{"image_size": 32, "translate": 0.06, "norm": "layernorm", "patch_size": [2, 2], "label_smoothing": 0.1, "residual_init": "scaled_by_depth", "beta2": 0.95, "max_grad_norm": 3.0, "cautious_weight_decay": true}
Rows from block 4, named by matrix and row number. Each number is 128 + 24 x the weight over its row's rms, rounded and kept within 0 to 255. All counts start at 0. Numbers have three digits each. After the name is the row's rms in percent of the matrix's.
# f: spatial gating (model.blocks.4.mixer.f.weight, 256x256), inputs 0-85
f.59 092:119120126094084094122092096113128065112148094125135097120104103097137123146139114131102111100079076094120100126137117128108132117107123081095091083082109119121151125096096110129255096116110125121123136097121108117132106113134128108131123099100111166129129106
f.60 097:127088101144127117106093130143168131087096128095137107117111138107104094111139091104102119131101158164096147105135107126128121104083171149114123140101118112110122140120088105093118255110128123124142121097128140103091111111149111084120115112137154139144154122
f.61 107:152113118137158139129115152136150132187139146196150173126116149117101111131115134143168167168191147147142130144085133157121110142171162144175199128143141169156139152149122132145141140141128195135109153139134128122132149186149125159151130174109134164117117134
f.62 097:110105127105104144143140069156146129110125139135119130118142089136119121122119110123114116105129105117090164135153121133122150141137101152146109136110109126136138139107137102136134135101255106140114122119127143102098098118117119137129101103115132135144121114
f.63 104:126099095107133120128129110101089124137107108117132128099081131116109083102094095109146108084120107112137119129122128116097087120139129119059146135113130119120127108129142134139120116098090255138136105142158147123149136128102116100110121138147115139127099141
f.64 108:121137123125104121111099110110135141128128121073106112127116128108104098136125124132108105130110137108117134110123131124111128130126135120094118147114127099130116124091118133138113141089140098255148107109092111107126138144133112103097108097165108080118071111
f.65 099:139098121128101108124137135131126136098106086090091088095085092123108132119091132129100121103093105080084063134112098138128111109132151127123099121118111123132122129119123118126145112153150123119255189107119130138131122118156123144119124096091110099088083137
f.66 092:104136146153094122103167135158128141101095159114158129102116114117085123090126151114111079132130109118090096106127115112108099125112127109155116143153154094097121107087117108134113147124141104119164255146110160075111121130099135106150107084119107141108074134
f.67 102:113083082105098091104104146144102098130114117104086116069116113140094132157150138118109134149136125096122084115140098115120123171126101149150111101100126149097093118116133130112118092139141104094112156255129087101101132122165105127128114096119106105139113095
f.68 099:119130112124111116110124104102155131082095115112122124132112133140104110111082105128101129116130111114074096078104133129110112120112125117149116120074109154171108132118145150120129138142106115102109123149255169116101115098150113114120122119121139119102170122
f.69 099:130123138098128109108109121103107096142131143102114132155108115114107106116125129083125092109102114109132123094064096136086162141104113100089128138088105105105120107119116137126117118143116139138124129113123255151141140147114165110130070113123145138147114149
f.70 092:095090146105080109112102116140163110114151125110099118095126096113107127143139112128128126141116124113111145100097090112124123087056097091108120135133130139137121121092130107103082109164151124096111086095113178255133127111109120115128126104140112105128123122
f.71 095:066088109137111117134090065096116136087103086107103115119142131097091098096122132144095081103148112126111120127126071116114104140122114101114114113130121108126110072107084102101085070146125130151161134124114111149255132111101088107156103142136123089139117131
f.72 098:083119113115112114116164131138138127103124127080111136125123104104124141109116133096091129107087125139149118101101112109101115107092107116123072097113130099097145109115156115100103113101129122109135111115090129117149255179103091109128125095114115130109114091
f.73 105:114090124116139133128129087131142107101136078094115115121161141104128156124128127111117121129133124115149148144115143133112114095112114136140091116126162138140083116124167172106094056126124109089079125146098121112102182255130101108135083095109107153111121162
f.74 103:092097117146130113114132125143149112088093127133089097122132125157103098140128105093110117134080125119120105158105152123103065099109102111088094117121102104101085111135129118140108102148084090139131100106118096125115107150255121090132080085145128108110132154
f.75 086:124130133125127114124158124120137114130120081113122132129154129113132152116113129074074112161113141120097142134127116096140144102094081111108108128115124121118108106128146099079134151120096101108130112138151133125110080073101255138113130124076139084112105122
f.76 089:082105106141119108099086144145127130140132089084076107138119115098085122115113144103088126109125132128103095096131105117153116120127110131132126109133160136108130129121111125112084183113116129114148100108133115153124113089080152255097134123098142132115148116
f.77 136:075101114105134147134113116089087096110107132096075095121118115112156125099073122094132131115110119111126105172122124130124104133113125117107125138108112120088123137134105117116130124173094100125114091121087142111096092104114119109180104104120124111115088102
f.78 103:120128099112104113132105119103124114116102102109076109108124111079099118118116104102119078116114108144142129142113097124120091134125119094093080123140130141126138110119112112101101069107147090126121098123116124154122106120079115111121255102118127120129117152
f.79 102:094131118115123129086101128134121126092113113097123131113125093127112118092117094118110138112101112113102136091122125137113115098148123141091107129121101117126120145136132108141099108157127163081096084124124124120186148157112148127124109255129115121144148101
f.80 098:126136104117135147138123132130145138116115087092117117146148167130144118123158107113156127121123109100091113151126094122134145088152114065111110094066109130137128147125096136110146111144104109119080136144130122151111122125122120115128112100255072090104114150
f.81 098:072120130135106106108108122105108117133108123120120129135158103114150141134159145111122109141135095118131119118080127156133134137152136140092127106112104113082111125153115140119114141125152130088161129106113131119131138142127121127135102131129255152071060125
f.82 102:128102105133112123132133118117113108126126104127110111112109093105093136124124122111133115121077107117098089122085099108093101142103130107119120107119079104102107096084121134127110125154109094082107133097126145095129114150161130103147124117125119255125113107
f.83 112:137124096085099126126111151129115153123111115131124134100106099117084088161134096123118111130123110125117123121099102098104129139147156125118126135136100110079099084126115116134157127122123112100096104172086102124153091099145153130109118125091087106255127055
f.84 104:088087064117093127124154151114115127129118130139115090146100112133130130101106114122129120087111108123090090114136084084126117125147135127113082111134104086085127106104083122134121104106168114121118114118147153126116136134134127101114107101081078129127255172
f.85 097:102128120122125176146145086088117106112104110115117094104102128116136160112110151100124123132127112119104091158081102123132117143142112129093085137118128117091091141118099105112109115112121117106108116090096132122087103139144117133129150126081115108076092255
f.86 098:132101111109123113124127115092110121132137122126133090109128107105124127118116120114143147127133141124134159123111103096070096130141117137130138089120124137130105126112170108118127100126126110142148134090117140195127126124112125109160103092105134079095064144
f.87 094:110086119113120153111136121137128109085064097101140124122127145137120087138135117126107118108136097111135126118142121107098114126081120142146112138108079094118116115103102109126105122110140112109108112119103128134171114104117094123144126142114088125119114108
f.88 085:119090113107081086119073105139118086115115109107114100124083111118113131107173116127134135099098108108143126119161162110093116138114107115114123110107131132131158111099101124140078094112135103147135126096145104084121117119127109099181133112125164120086097122
f.89 103:107148104120130129113145112136120094110090110099118152125129088111129116145123117116108117102123120140126111127134120110084126100136080128126124141111143125118110133140113094107091094109139121076096156164133079102103104156088079126125142105100124138097146139
f.90 093:106119121081116100121136129092111112137118077103110104168098102120105122117090127111117091093120095094156154126127133112128099125101128089091119115132100128150125119122123102103137133147121112115133129120141119108116102083172078121115112115097117092085123141
f.91 101:112128114117099112094126109132115128084139074081140124088120091147129110106096099131109115108115105119106124122139114108126112168107087113109117104107125135117114123086092116156094117102106133120126149138074140118108092094138159143142087127139115127119111135
f.92 097:086080126131126104119107107136122103119112086089078123130086122121129068124156116109108116115092104134111075112118104113108116140157123091096091122144160129114116108108102074119152101129105137105113146119137128130128120093133139142136123101101113113137140091
f.93 106:099067138107108139140121138118136128094084132096105135112103116155131108110132089109102123151124121124134131112129121130126120128115118074091113126127127151149111151082098108117102087119073121126124114129145114135094126124093091122111141095147102158123126138
f.94 103:080107113135095106118117094090096113141133113123122152121123147136133108126088085105103149117083124123130137133149153130125112100087088082146113085139122165133132127134138103117097071141093109114088074117121134104095099092130083144111123105074121128117132144
f.95 094:102085132111152125131110088135109115095108125132142130159091120147116129098118129102135130117137130092120140114138151153143090131111118136106140134091115136157151134107133105102127121095126143098121136135151143140137102077082115069099092151096079109121116126
f.96 101:143110140138110112135103091090112127142130124133118130123165139127132157108091140154116093127138141108136116128125145132142135115125104104131145125094131141122125139141148132131135138148118122102094117133135124129157104121111134106102112119146117079150123137
f.97 098:154121121111100120149102116118108099125098116127118124140089101141110153121084101146134120133111127125125118119130117120105104128140095083138085082090108137111119109094121121141114094125147096091078106099107102124102122125125113134107095123105161119122078103
f.98 086:122100122131101134107125094111116148139078141129100096130151138125116134086100146157147132121098084130141131157108151105090105149131123104135152083118134145116120112095135120142163113122115106113115114124139093115122153103130116115129106113035100175108128123
f.99 109:105072078134110098094114113102125100105135127121100104115163113123097128118112125130122103119122112119125122141096111130137147108114152128116123119110112123115128094108111122131107142091138098097108073104119101109110123154153120104116121101096083077181126086
f.100 104:095097145105112134122077108131146132102109085094122127122101134133141105100110122134104120116099123130116112108098141106126124122163129106129097122104090153138152102104106135157112141102115126123107115151146135109096112132167126142060120126108080141134083097
f.101 096:116087097101084086111093141108132131137088148145136108100127087072079126096122130117132122131115100119122117171127144120127126145119136123086100087121139122127113112127100118113113090146087099136134127123105094122107118120100096106120148108110101129113107146
f.102 107:134143127116115132127092118106092075102082106093127128158133080120118093126101103102120103087123130146142128116134133115151113087115120104149132136114121136134119100115126114092086090099138110115113099115123115128103099135110106123114115118086104089129110111
f.103 098:104097102114073094132140166143137099148143136082103132102075117106114131133095117131135143121085119106105117145136120108139126139125134136123106111098088119094101129100115124133134159147128129094115138099104110101073134124123115144128125126098143134091111107
f.104 098:078110130113141115144123140121106102097093109115098118118127113111135138102115148122111128111131089122103141118112103114076136141124149146140127121140099120119102105111094139164138133124159158161113080105103096124101101136130106108146126137112110103099133114
f.105 096:117097133104103136133152148112131120125136117156155127103083134118095120131122115092128127114107123138124109134118140148128116141098131161144130161143160146147118126119156104100111114143090111106143129114133152119117088112102098111112087112125131136111166149
f.106 101:117119127137113102096113107126113120143154174159129119130141118152113127127143154105134122167142092079129130119120132101141140103093134143125130111090142133130107097121125099091105132105134089083126143115105112136136109092083105126109106087090105124151138116
f.107 098:099096143132140131094157122133146143157110103128122097125146121114112172154138126140179144129128088118138143121106118136153138153126134110105114120119141147166144113171171122183148144149115105141138140154173146158156149139180168149156145145096114138136159159
f.108 095:141099135117115135146137151134103085121135100095108125132105097146142132116130127125110137093094103128109143122093132107084132144132086113090083124126111136141139166148149088116122117146078110119143102126153118088090140100103125100148101132118153119130094121
f.109 093:092091099085119128100113110117131116118089134112080081081095140076122109118107114156138114101121107106139108124123079094119146151129094142100146122089133111111089122104152133139102097118111120133113114109145116142123135107111125115116124094097070089122098107
f.110 103:118155127149101146104115127134142084141103116131099123120124122135114135111155137132132123133120103086132158143142164111118153118112117099134097107112136144103089118112111117110084156133130103147149114154123090107124107127128133103119101111140123116147125111
f.111 097:118132114125133122135118129138110123113132152096121124105136122115117122109103106101090115135106139131135141122125110120123124113120121128133094132105122129095144125114141136101143118142099101107122128125112171117141115129136144107121069085148133121143122132
f.112 107:114122141136108108131133102114114089101099133095147130107088109104109094118100121129138121114120119116123117127112134158139124153142158109091125103111129135098108130110140155112120117118119109082106113130154086115114145140149127143144113126136096140114104136
f.113 100:102112124114125145113091127112119140103125101113132118104094134140119136144124103130147098092125125124137100159123127106118138120103114099130126086098127123108115102129129127095073103105123115129092157113122112129102135097098086085098101136106070109091108142
f.114 097:110102130129141137122130105117108136114129094110098122116124115119123108112119116136093124120124115151134120122118123132131135134116107114114136133144080111115085096122136131123121100125125106160092108084131120105134110123106119135123115098116134134099098081
f.115 098:109102054128074092127115141133117109126133144125123092125174106100094117133101145117135127128117119122093133131107098142126136148158093088113149119110135126100134124142126132133114100128100088116133100129128134109130132151137150132114107118110112121075136128
f.116 105:114158117119094114118114140150134126102133121112136143117129078111114120108122123104115097122136119111083091136095113106114126123145117087128118134132115115067123103118099087093137102105140129146141131081120100100106122111117122111125095113119127135079113103
f.117 090:104058095114101109131140124125149109105084133113144118111090095129140123090162143133110089091137138145133141141099094087071083128121132087103136117126093107094118132116102121134137125122141110107149102116129099127132138139089120143129142100112107098113108086
f.118 099:112120066101128130106086077115114113093106108137133147152117121119116127070112082111130125130139101098107128144102140124112103103087113135138125100093135093134123100125103116128129127126142137104097139111108095121144120117121119106135110128096153113101099088
f.119 107:119137116144133127102121138134110080117091144140110159117132130107108118133132148115115122121152106126104121121123129133126157104134098120107106125139111140116142114136137108087105152131113106125129119113091125087129096105109093086114140106130124100137083138
f.120 103:078130111114110107097108098108103115108093088128113127130114100083137118097100117127121118113106122119125112159124110122125066092123124128138134106101116121142072097143118109108120118151116126114100150099091128130127080092126109100128154122093102117124118118
f.121 096:127091098111094107120126085106117138133097128114123105087087124140111086105111102114112118128116120114163154097111113128120156091138115134122121139113146112156103098101149128093150132140120107127135112168138111151113104115134143110149088097158154148140144128
f.122 106:120136107128136124119088129138129112136122109084138111128103135161143137144112136118125120141130118137122122121120134125120120107113102083133155133130148167137106102099085103123114092099102100112124129122138141143111109058108117119131133111124126096113150135
f.123 154:088088081095116106100108083090135116126120100105082111112065110121120102076079130108127135099111086099098102145108114107079089104107110135130131090098118123134134110100121118123108130130131136110119107120118126125110124105111120142143130128090084134129112109
f.124 105:089142119093110139132118111085129121111143124110094110107114102106098128111107129113135122118088119125124108121158127085101101077134130119105111147098122135104114132147130145147088117131143101122113105111122132122094134140131103140149112072111107138101107128
f.125 096:152192150117144098125138113129119123138141099125129088129101118132153124155153112126133128113118154082115128117142142147142135116130160141132095114110123111096098124115126123107136161125160099115119087077122139138147124137111162126126105114082139137128146117
f.126 103:099131092113108144101092079111123125128103088099099142119127147147108118127138122120108066075110096135146146121142166138114123106133125114085124083133119111148094155146128106117090096129091122104112113110105126133136120119122124142140069092119145125136108099
f.127 102:134131123120135127137138136109090123142139103115135139110122115106121128130135112107100127093078127121130129112084129103111108098111136113127131091093132121084117138137124116107113105132114102130094094112124146137139157110104108135136110079113103121134154155
f.128 100:079104116119107135133142114104129115102124105117132138090129122109098104103110123116143119113116172114108135136116116126101122127158163109103097119112086141122117125136114139133121122131108128071128114115128098141121125131118115155126121115121113087122135089
f.129 098:116121144126113168147110125096145111121106138121113098113150131141121128153136123090104108129115116116112130164149141132122136134131107101120104065116108140113137119107135119105137075159115115107088124114123122139120110109112112125141120115100124096072092103
f.130 104:112108102151137130093107093113138125137126117125110121103082124121096141109114137120137130102124115115094120117126094098106123113094112102120122112137128137132095115145140126090077132118119123079116126160097089131134143124106113138118125140114071143165139114
f.131 108:096118122103158120113143131116141122164124136123128131091141142109101176120111099088134084125109121128146151117121089109124160110147143081098101107141179122100134114130135131127112119146110116120106112083120107129158154118127133122132111108113120103111124132
f.132 087:121129103124114117113124108125090108105104105094105126127122109100145098110151130113127108115107101119118137129099116105117113105111099104124083139119110089128109153126123127111121128133124153136145140127144125175119112105116146109104122104109116120119110106
f.133 095:135097131120139119110113110114141100141154119099113111137106103102124100125105165118155158135119108092144105139097125124078105113143117163109114133096083115089091130105114099125112128123101106087093109116098109143132103141077097112122133105120091108087099113
f.134 097:134124150161130137111122117141102120121109109111151125132133156112109140100147112124107106128154123105125128125139131125140112106122100116104094139099120149152144168114142088088130124138105130099114141138098144092102125095112140094128127102098130117120124102
f.135 091:117129118117150107131115124120125094122124095140120099127123124137118125113119133114133105097102132103116116130149109131118135144132111141088144114126131106086117122114142120094113127141118091126125145138118116167098171147160151148155068145112086090141137104
f.136 108:111113104090116136133152117123099127105142124116137089117155138130127125131135123139130103119126109100121119086128133126083123097170125115125114135121127111122099103122110148094112105168135134127122139131117134148128122162137107123117132124114103127118116094
f.137 104:099118107070103125107151124133139140098116087110117104102108143096124131139115099130112096104122102104106126133119120088115117106110122100080099130146108122133134123120118102152107113127091124120140147143129142134112112114112106117128121124123103127134149157
f.138 094:108100118106136126100113114116074126155132134130139120106119130134116130117134105123169115115110122096135125128130121085120150089116109121134093158075139111107115133118130146111106110116151128109136119099124120090093113143106081131122114157119112126101104143
f.139 098:137130121119116101109129113124105131116111092104114129121135118116136120124120114140114098095108085145113127129124114083112106108108101111123106119166124130145119102094108147134082081097133134117139144137120126102117099140127111101126081088121116162144105096
f.140 095:102107152134146124136147126116152138133164095130106097121141135100149125165118119105106104117099095103108137141141107103122149108138123154129112110122111106130123112138133148128151154139134124122129129149099119148118107121139139139123093141116131128095100125
f.141 107:117110133125142104131143128139111151102102092104085102131141124137144139131151122093131108100093103099133147135120135121149146121139121066108129130118137145137144139134121126121114120117106096115125136138151140125076107123091156121166094130120131118117110147
f.142 101:110143131159128126095127139141096136113146106121107109142123117119091140113124097103111104111113112139112112155114099134104112127105116084103092114120103106106136126132144111126127118123130114123141132132153105121155147118128134151116115129144118125099113112
f.143 091:136154094082100109115099102145115144146101121077129137101114125151116132117112089113133156133104115117132103128128102102126099141105134146123085115133136117146130118129127123121103136127144126131159129108144125129118118131128118115130110123116163115137147128
f.144 104:133120145119138130094099077110156132139115095125134134138185105118104109137120123101134129109104099108121121138111120137159149108121116108099122117099116125126078117154115123154097127110117137128099144102090120103136124141158113113117135097121128150084103096
f.145 097:096134142117139104114127121135104111087124116120084108102131109119103110124114139103106119116150127140102103086109120160120097117141126109093135115127088090137108120122113144107110119123079086109114119164123112112106118127136106110122145124134136150126139079
f.146 090:118128102118110105136081136104118104120154166170130116101115108135121112109128128143133102169139108132098139137137128114104083134138112087127101146106123131127131131127115093140133113146171103120101151144156145130124131095154137126130138118135109120123154100
f.147 102:137137119114120108112145089103082139114141129104147123131128104113124122077113135123120104099110120123102116092093123122112118126126137104148116125147120109123169131111109103146134120129140111148128086108118131135101151127108117139146127116117115128127093113
f.148 094:132125155123160120121120107126121091089126129128135102106134148110126114107116112118096110089086105132113132088107120117130097119114100133129109093107128133098133106148109083132098109146117108090128121110112125101140121114138123137126125125071121119128093143
f.149 104:126120128111126104079134103120111102115118103112138150145149127149101112116122131116125136126156139146118139097117101134128122137137141132132113126126128151120133082167111121110136114112133134119108120130132083091132133101112124112117116087117104079100096116
f.150 103:126118121135090099083116114137143123137104116130125096128130119122089102112116152144110105092112133094110102173106136126122150089116121125116102145127121107105126106134101121093124129138133123095110114117103094101144110099111114106141112118092120137105101123
f.151 104:122140132093121119090119133142137114094115115098120155100126127123113138139122127146138128118111122100120135112126107105147133100103090124134136119125102130146155137123143115095107126119124120110140099128163131166121145108123115143118110111122146094135142118
f.152 104:134121102114114063110104101129121127139076107107162153117137138097107096109097075131108073101108127160101117158133099136109112102146128103110119124131123134094108118121099104119127126157088094116116111093102111123107102126137121085131122095118139127091113131
f.153 097:125103128132109096082132102105104138119137117121122142155132127131111138098081090119129096130130120125114121126139102135146118110086116096112130137082110129171150112113105140150111109132090104129153128129102149086142116120172108121143116073151113136142129133
f.154 128:084081089069087099112103122090093093122118107079092087075081054071121100102095084101101116099110072099082075128108113089077084115101118121112141090098084086113133122085075127099134114139094107107107088083107134130121086112104134108132114113109106105098114130
f.155 100:110134093143153131156114140142125144121132119105099119113124134114106124121126114103110133116116109118134109136106100113131107115132095142144110121141100139119106132108111109118137136164134138117135126132110105108103143091070113117140133106095131109131114144
f.156 100:093134110089129128129113122111138106109110140120104135103122133130124125133097118115131139133130109115121119128135134130108127144093115118118134079104105083107134158129114121084107110121121124094128112131108136157130125137113119082146107130126092114083099148
f.157 101:121107108101127136118141121125151104133149124112117123141119117133102118139123114124133147122151116108090104163129083115152145126121134086095166142148118127095118114134136115112126119153090110101115126143117170109110152097106145141105129116097122146141121115
f.158 092:101098130138125140133121146130124124124126109113095080099097090135112124115126110173132146091113095137109113118129111113102145117101117108097144139094119123105107101130103125139144124134116106147124115099112123117110163127142127140138097089133136130134113146
f.159 095:145100126121073078146131127126117095100147132102115107154131135102160134120145141098117110116114122083127084175120134095092109138121120100090098146119105085093124109141149119147120126127109116106134103147095135147141081114144112110131099091089121135120142126
f.160 103:123113116100118145132123115130094153121112113113103121137101103118093132097131104136106120137105111106080118112117107119131121104124141135112128141104100099125116138130132112126144126123124132139150103083123128095127136122154125155161109122130100125146124127
f.161 102:085124095095128108105118120109119136134108109103134136140107139101123098083145105144129101112124124115139121137147082101112154121136131130124123091099110115140139119100110140133147107136125126103114104106117115122093090116119125118153126125123105114170097121
f.162 100:127134117126132144111109125147141110112136116110137123118136127132117129107104143133110131139120100117108149130129091134090112143124118113102118114116149097134105114129130122126129090112125076120124094103128129145140125121129129140139090118129133128135118131
f.163 099:128141094110086113099123141165113136133144110122134132137086126117123118112104114140141142104124164142097108109161117091110096134112126130103115158136115111151140099135109096119131104121135107108111111095146124101146130124111110109136120119086150115099128156
f.164 092:110151115104114116118147140120130140102133136133125130105108113146139151124136118145115126130111135123117114152097125152119124097102105096092106124141110120149126128092086099083103101108090103104102147095091095138108140109094116121121100138109120129101084110
f.165 091:149159122125130077068149131160146113105093115111109131123135139103136143134150127110124099098114123104121184100116126114107131149130120119103143151141141180149124127092079130154159140145122138103127143146120166109100085155144128129134111118096109142120157143
f.166 107:128091131108071070120087127085136126112125142114133116111119092088109112166126120101125133110106117133122121170083130116111109098136130103137076094091130156130118120128120147117115125129129094101124110142110133173112115127117120128096122107116089090145132117
f.167 097:117114110107124144102129107112108106078140113118127106105134126157129123156112133139134129123120131103118103163155141134123117113136127173140112084086109136115123108137136129103136113128122109101140116113102124117147149106107136146111102134125133118136122112
f.168 101:115137147122091099115145127108112100112093123095121129105100123109113130094152124122123099105112157117120135103107106124128123125151130110114128114125118117134098128134132141117140132133127121126146112124119120108119090072136151145127092121119154134125146150
f.169 094:123111111123129093129086103114127139163118139148115095129115116099095115124118096130162124098131117155134118137156136114146127125133102132149121150107135102137121122123110113107139123110095111111113129134125143113160133097138095113122144124119118111108116136
f.170 092:143124136145077105110123101102094122083126105119100129119110154169124120137105116138121128133115129118125117127126103125118141086114112118166129128084141113125123126117132143097116113124099109104130112065140118110136162110113117150135119114119148103097113151
f.171 106:138129107114097123105143123113146108118150128102117103116150122157121122134118129092131110114115121079121128131116146104118127119113119127110110124123105133112090116096120139109105125110155098110123134119127111111095145137096108128101083108119105117132143107
f.172 091:114140128111108086116141107123090107139123115075106104127136145171104122108105095103133132104120087109110145125133126113099110125091100116140136118117150099130139110127089113125127078126129141089119103108149135125125106129094115109131133136084103099112146139
f.173 090:106147128118104143076106102069130144133121112129149142123096110128087116109090129100116120118112124145114131137149120142118141113119090134102126119122132142120113086117158136133119113118113124101137114134134127155111108105086126114130138102144114137127141122
f.174 103:132097096137138113115104120143112129139111122121114093103138142099081099147131129097167099074105095123097109112105116139146130086104136120101112118151094095118128149127103115138120119138096107088114107128134134118086109099150120108138134123124099101156116120
f.175 104:109131108119134120129124107145140129147117115100113114119095109122118121128138120133125103117115121126125097130098124116147122102152120123113100102125147136152107119106149091097121115105117059121120130143145117134126114086122147133123110114117123131129152150
f.176 095:077118125125125130127132138114089131135132126136110104138142103131146121080125108083122123081129091114135145117107132125128090089102157122121126127126102093091118128129110121118119126122112128115115117147131114116083100106100108110126145133119108126107153129
f.177 103:121110112110123116119160123191131138109127122158110086125142136137120136127152144096090105100111120104146143123120125092125132103132116131103113160113141113114127137111121129103133134140117119121101123104110112138139138125097133127122106112123102128103130134
f.178 093:114112137116133113121084125145106086108156140108104116148124089105117131122120121141111130138104118131133151113109158137129094136162106133117111127129127114106148135138133109114116132121111103135093099126110117105148116091152130133139141120099100092111113138
f.179 097:107122097114105111103123153097122111094105134130151143114125138136125138130121130108115122116135127134135128121142136156111122118110122099118130125121146114141156173163144131127145081146128115124124095120130109115128165121131130097120103143124145124125160141
f.180 100:116145105119153132114129118130155112088082111117133101110145121094102096121119129099103121111109098132138118144111098118119137120102141139101116098087136104121100105108112105117124124117100088108122120159124115108104124106145111101140106141083116121124114095
f.181 101:125096129128108100103116109150108135135122132136139133130136129116144099145128081105128131151180144121144098158118135126118147107113109127145134106087134117087078123143117091118165128144127098140091130118087111133104127094126120118111138124107123119119138105
f.182 099:112139105131086087144079112103144142149129138102134122133156141112101129110108114119124146127135148165126120120141107127130117113130105126153129146137129115106131122134141182103142140142137145118111104118108129149095114147130098103114138101123118130132139146
f.183 100:121111132129099122118119140092119115143106147113139141123126136125118114177145142109126130137151122132116122106129120132153150127096112118128122116142119120124115106133120091126119097151114130109128091111130128092107130129126116091137113137108097126115125152
f.184 103:085110134110113106125097120131148107118122095131116120120119102127142125113102122118147143152137117113124106109114103116112095114127093100131149085096097112128105122114128103121110129127146142110150128112086122121111134117098081142134132130088125094110106132
f.185 096:091146117119136092122117107129136109116114094123116133140120120147149125130092118145125119089104135146148151141135133154136144126095112097078125131122114096141135098092157125157114092127119140148136094151132123106116135118153133149120116127094111110128116097
f.186 094:163127127119121115130132137141114109173139155137161130150128121142111143135127111109128138131132175158128122082109097131162140136132118117137135166148155124125118102122143162147149104132161158158146150170149139121147131140164157126124152154127116140146119128
f.187 099:135127140128104078157129117142121132095113144124107109108117136127146101100142134135130146120146114128126118111116126129136139105118156144096096133130132150094108102163127148110150124153109100115119126127133136114150146138133102120142094103096096134108096097
f.188 086:157154135146113089100104080138152124111127108148151125088136112115114135137118129132127130146137106158105095113126109124119097111114115134126116118103177158128116113132076112107104130113139116116132113128099142153126069140146125134132155137141117150131146164
f.189 103:123119134140133142169135120136112118105085131126132112129129133142102118119129124123134136103113114126136133136162098106102121118137132126099118094129116120113157106124119106088127136125068111074118122132124149144130096144146156128122096098122152139130137117
f.190 098:134144118113114109103090119107115119105126143120117104121084107118105123115125135093110137109096146126103108151132128121102121120145145100107075100115075134073132138107092123164121149155099106085113126117133117105092110119123114105122075102125114123096122096
f.191 105:121127142118128113104127129116123144118144109137121133119131133134148108126104106125142128086116143135133142137122125135132099094118142107106104089119135132111129124112103143130096113151100091120103096106132138084111107102109126120130117118128145128133113112
f.192 107:096107104131161131116133129127131122100128116135120108092106108103123129122128136129122119104162096117112121134128151127125117112109107103118122113127136147114108106121121095120101110121096088100119118136080079107109121122117130122150125103122100090083118109
f.193 101:137133097093131100112113145114117077124127163132172118118104147136113099129094117134134150105085134097123093108110113113134119141122140131124130103115094110113103099116121130110159085128112134109114102121110124146176148128108163110127149122070089111110114125
f.194 102:142140130121107124125121122127133074089116121118131128157099124124145131146126079100115134104124170117127109150126108136112115093083116130125135106120139141115126125126110123125141116129105111114080090113129126100095092146111092114090116116112122122145163107
f.195 103:114081080094102134105131108078083095123150100117121105100090103111091090118123113121105117096099136148121132124121111095120100079129135089112107121134129124147143116094100102097125102119105135134128138101146120133125125135129148111135131127099127144102099116
f.196 100:112134139141107119085111117119115110118125136111106131116112117099140140194137128129123105103122120129121102143122089108143115127107156116066126101127131133135135111125170111103128115151121142130117136142134140116147122097154146120145133116176135117130146111
f.197 079:132121117141176166151115099119098099133108147180153120137128146137194131111117128099099109146155126103105149138099110147105148143142122111108124132115138142125129124157100189153142130133160161102085133145168129094102122154157166163129162159100091133140129158
f.198 097:134111116096130093097117119131129142145108139134122125153094126124077148135134104101115142128109114092169119146117115104139141108142113109104087128103164133125124102105128133119108116148106129106132138124159127085110126116110132127133101111116133117097108159
f.199 100:109143117130132150095104114145105114122105121103115127121128087116118117102128135144130108135106115104124116154126113117144121124145150137112096124135108129148124145101128119124106112142108108112111109128121121132073109109127110084148110114116137107132131104
f.200 102:122122119118114115112109123138109111129136110154110135118128122164132116096093106100135142110119135122151120122124117145103098107107093126119106161110101103134105113114120085144111086129122094130092123113143111123137104096113127095106113108128101117124126108
f.201 104:137132109110124111160127115110117110100133111134122119088096096131132114144121138128109118126130138134094111132133152115115129102115122104112116100109082132134128141144102094115109134168098091119116096132086118157122114107104082135150110116112124114122132132
f.202 106:154099128096137101111114121089096111114137101097131104133117120133131156111086129130091128120147110148113113130121115106130131119128137139128146116131129107110107136148161145128125138123144143162112097119125132134111118102131136101139128100143115128142149172
f.203 100:086123143123090155130095089103129105081124127129114138115110107107116120098103133117123129126110134119130130130093118111123132144124153151102098093105093127105106098131127126106133131152131139137112137138144121134103134134124124123118108118135132126122117158
f.204 102:155146124145117106132129141137154119153101136122112115110108098134123134102115137135095120130128098150108132157142122103156123157122103127105111111144134116154129096093142134126093095153133109118137133138111135093123090111150139106128145139099120118110110104
f.205 116:110111113143101124118109099095113109114106121106117123106134136118132133115119138115142087104120098115128125129142137118153091096132136097112114095136146152140120119145139112126117121132117104090131116127130118128113128142093123120127092110126099123131129126
f.206 104:108122136108107116115126121125122134097105135095121135121091137122122122130122118119141082119103112153117147141104086121127132136117126088111092114128149146108129111143111110085120134117120139090090103115115118142084097106117131108121136138113125119127108131
f.207 102:151041102113085141129122148132159146111115130137156103123130125098088115125131115143128086127123156135154117151113140111128126127105132127115107122118131135132126133135121148102153153134096112115078126116113113142127119126112137123141110111110119134117095109
f.208 105:111125131105097138103123137116124147125101128145110104138119111119118100130097112133094118155136101100174118110112133110121136143110075135124135106092157128108118140115139117118122131136108108124133139147131181124150162135143150135141125112112126152095093085
f.209 107:106080081145116135125104145064112120140116127117121120113123105147111122131155131130124127130134127103115125098102158110115134143132123124142111149116098117128132125130147122129134138104145103097107093116146105115097100132124153154113116139133118091130146128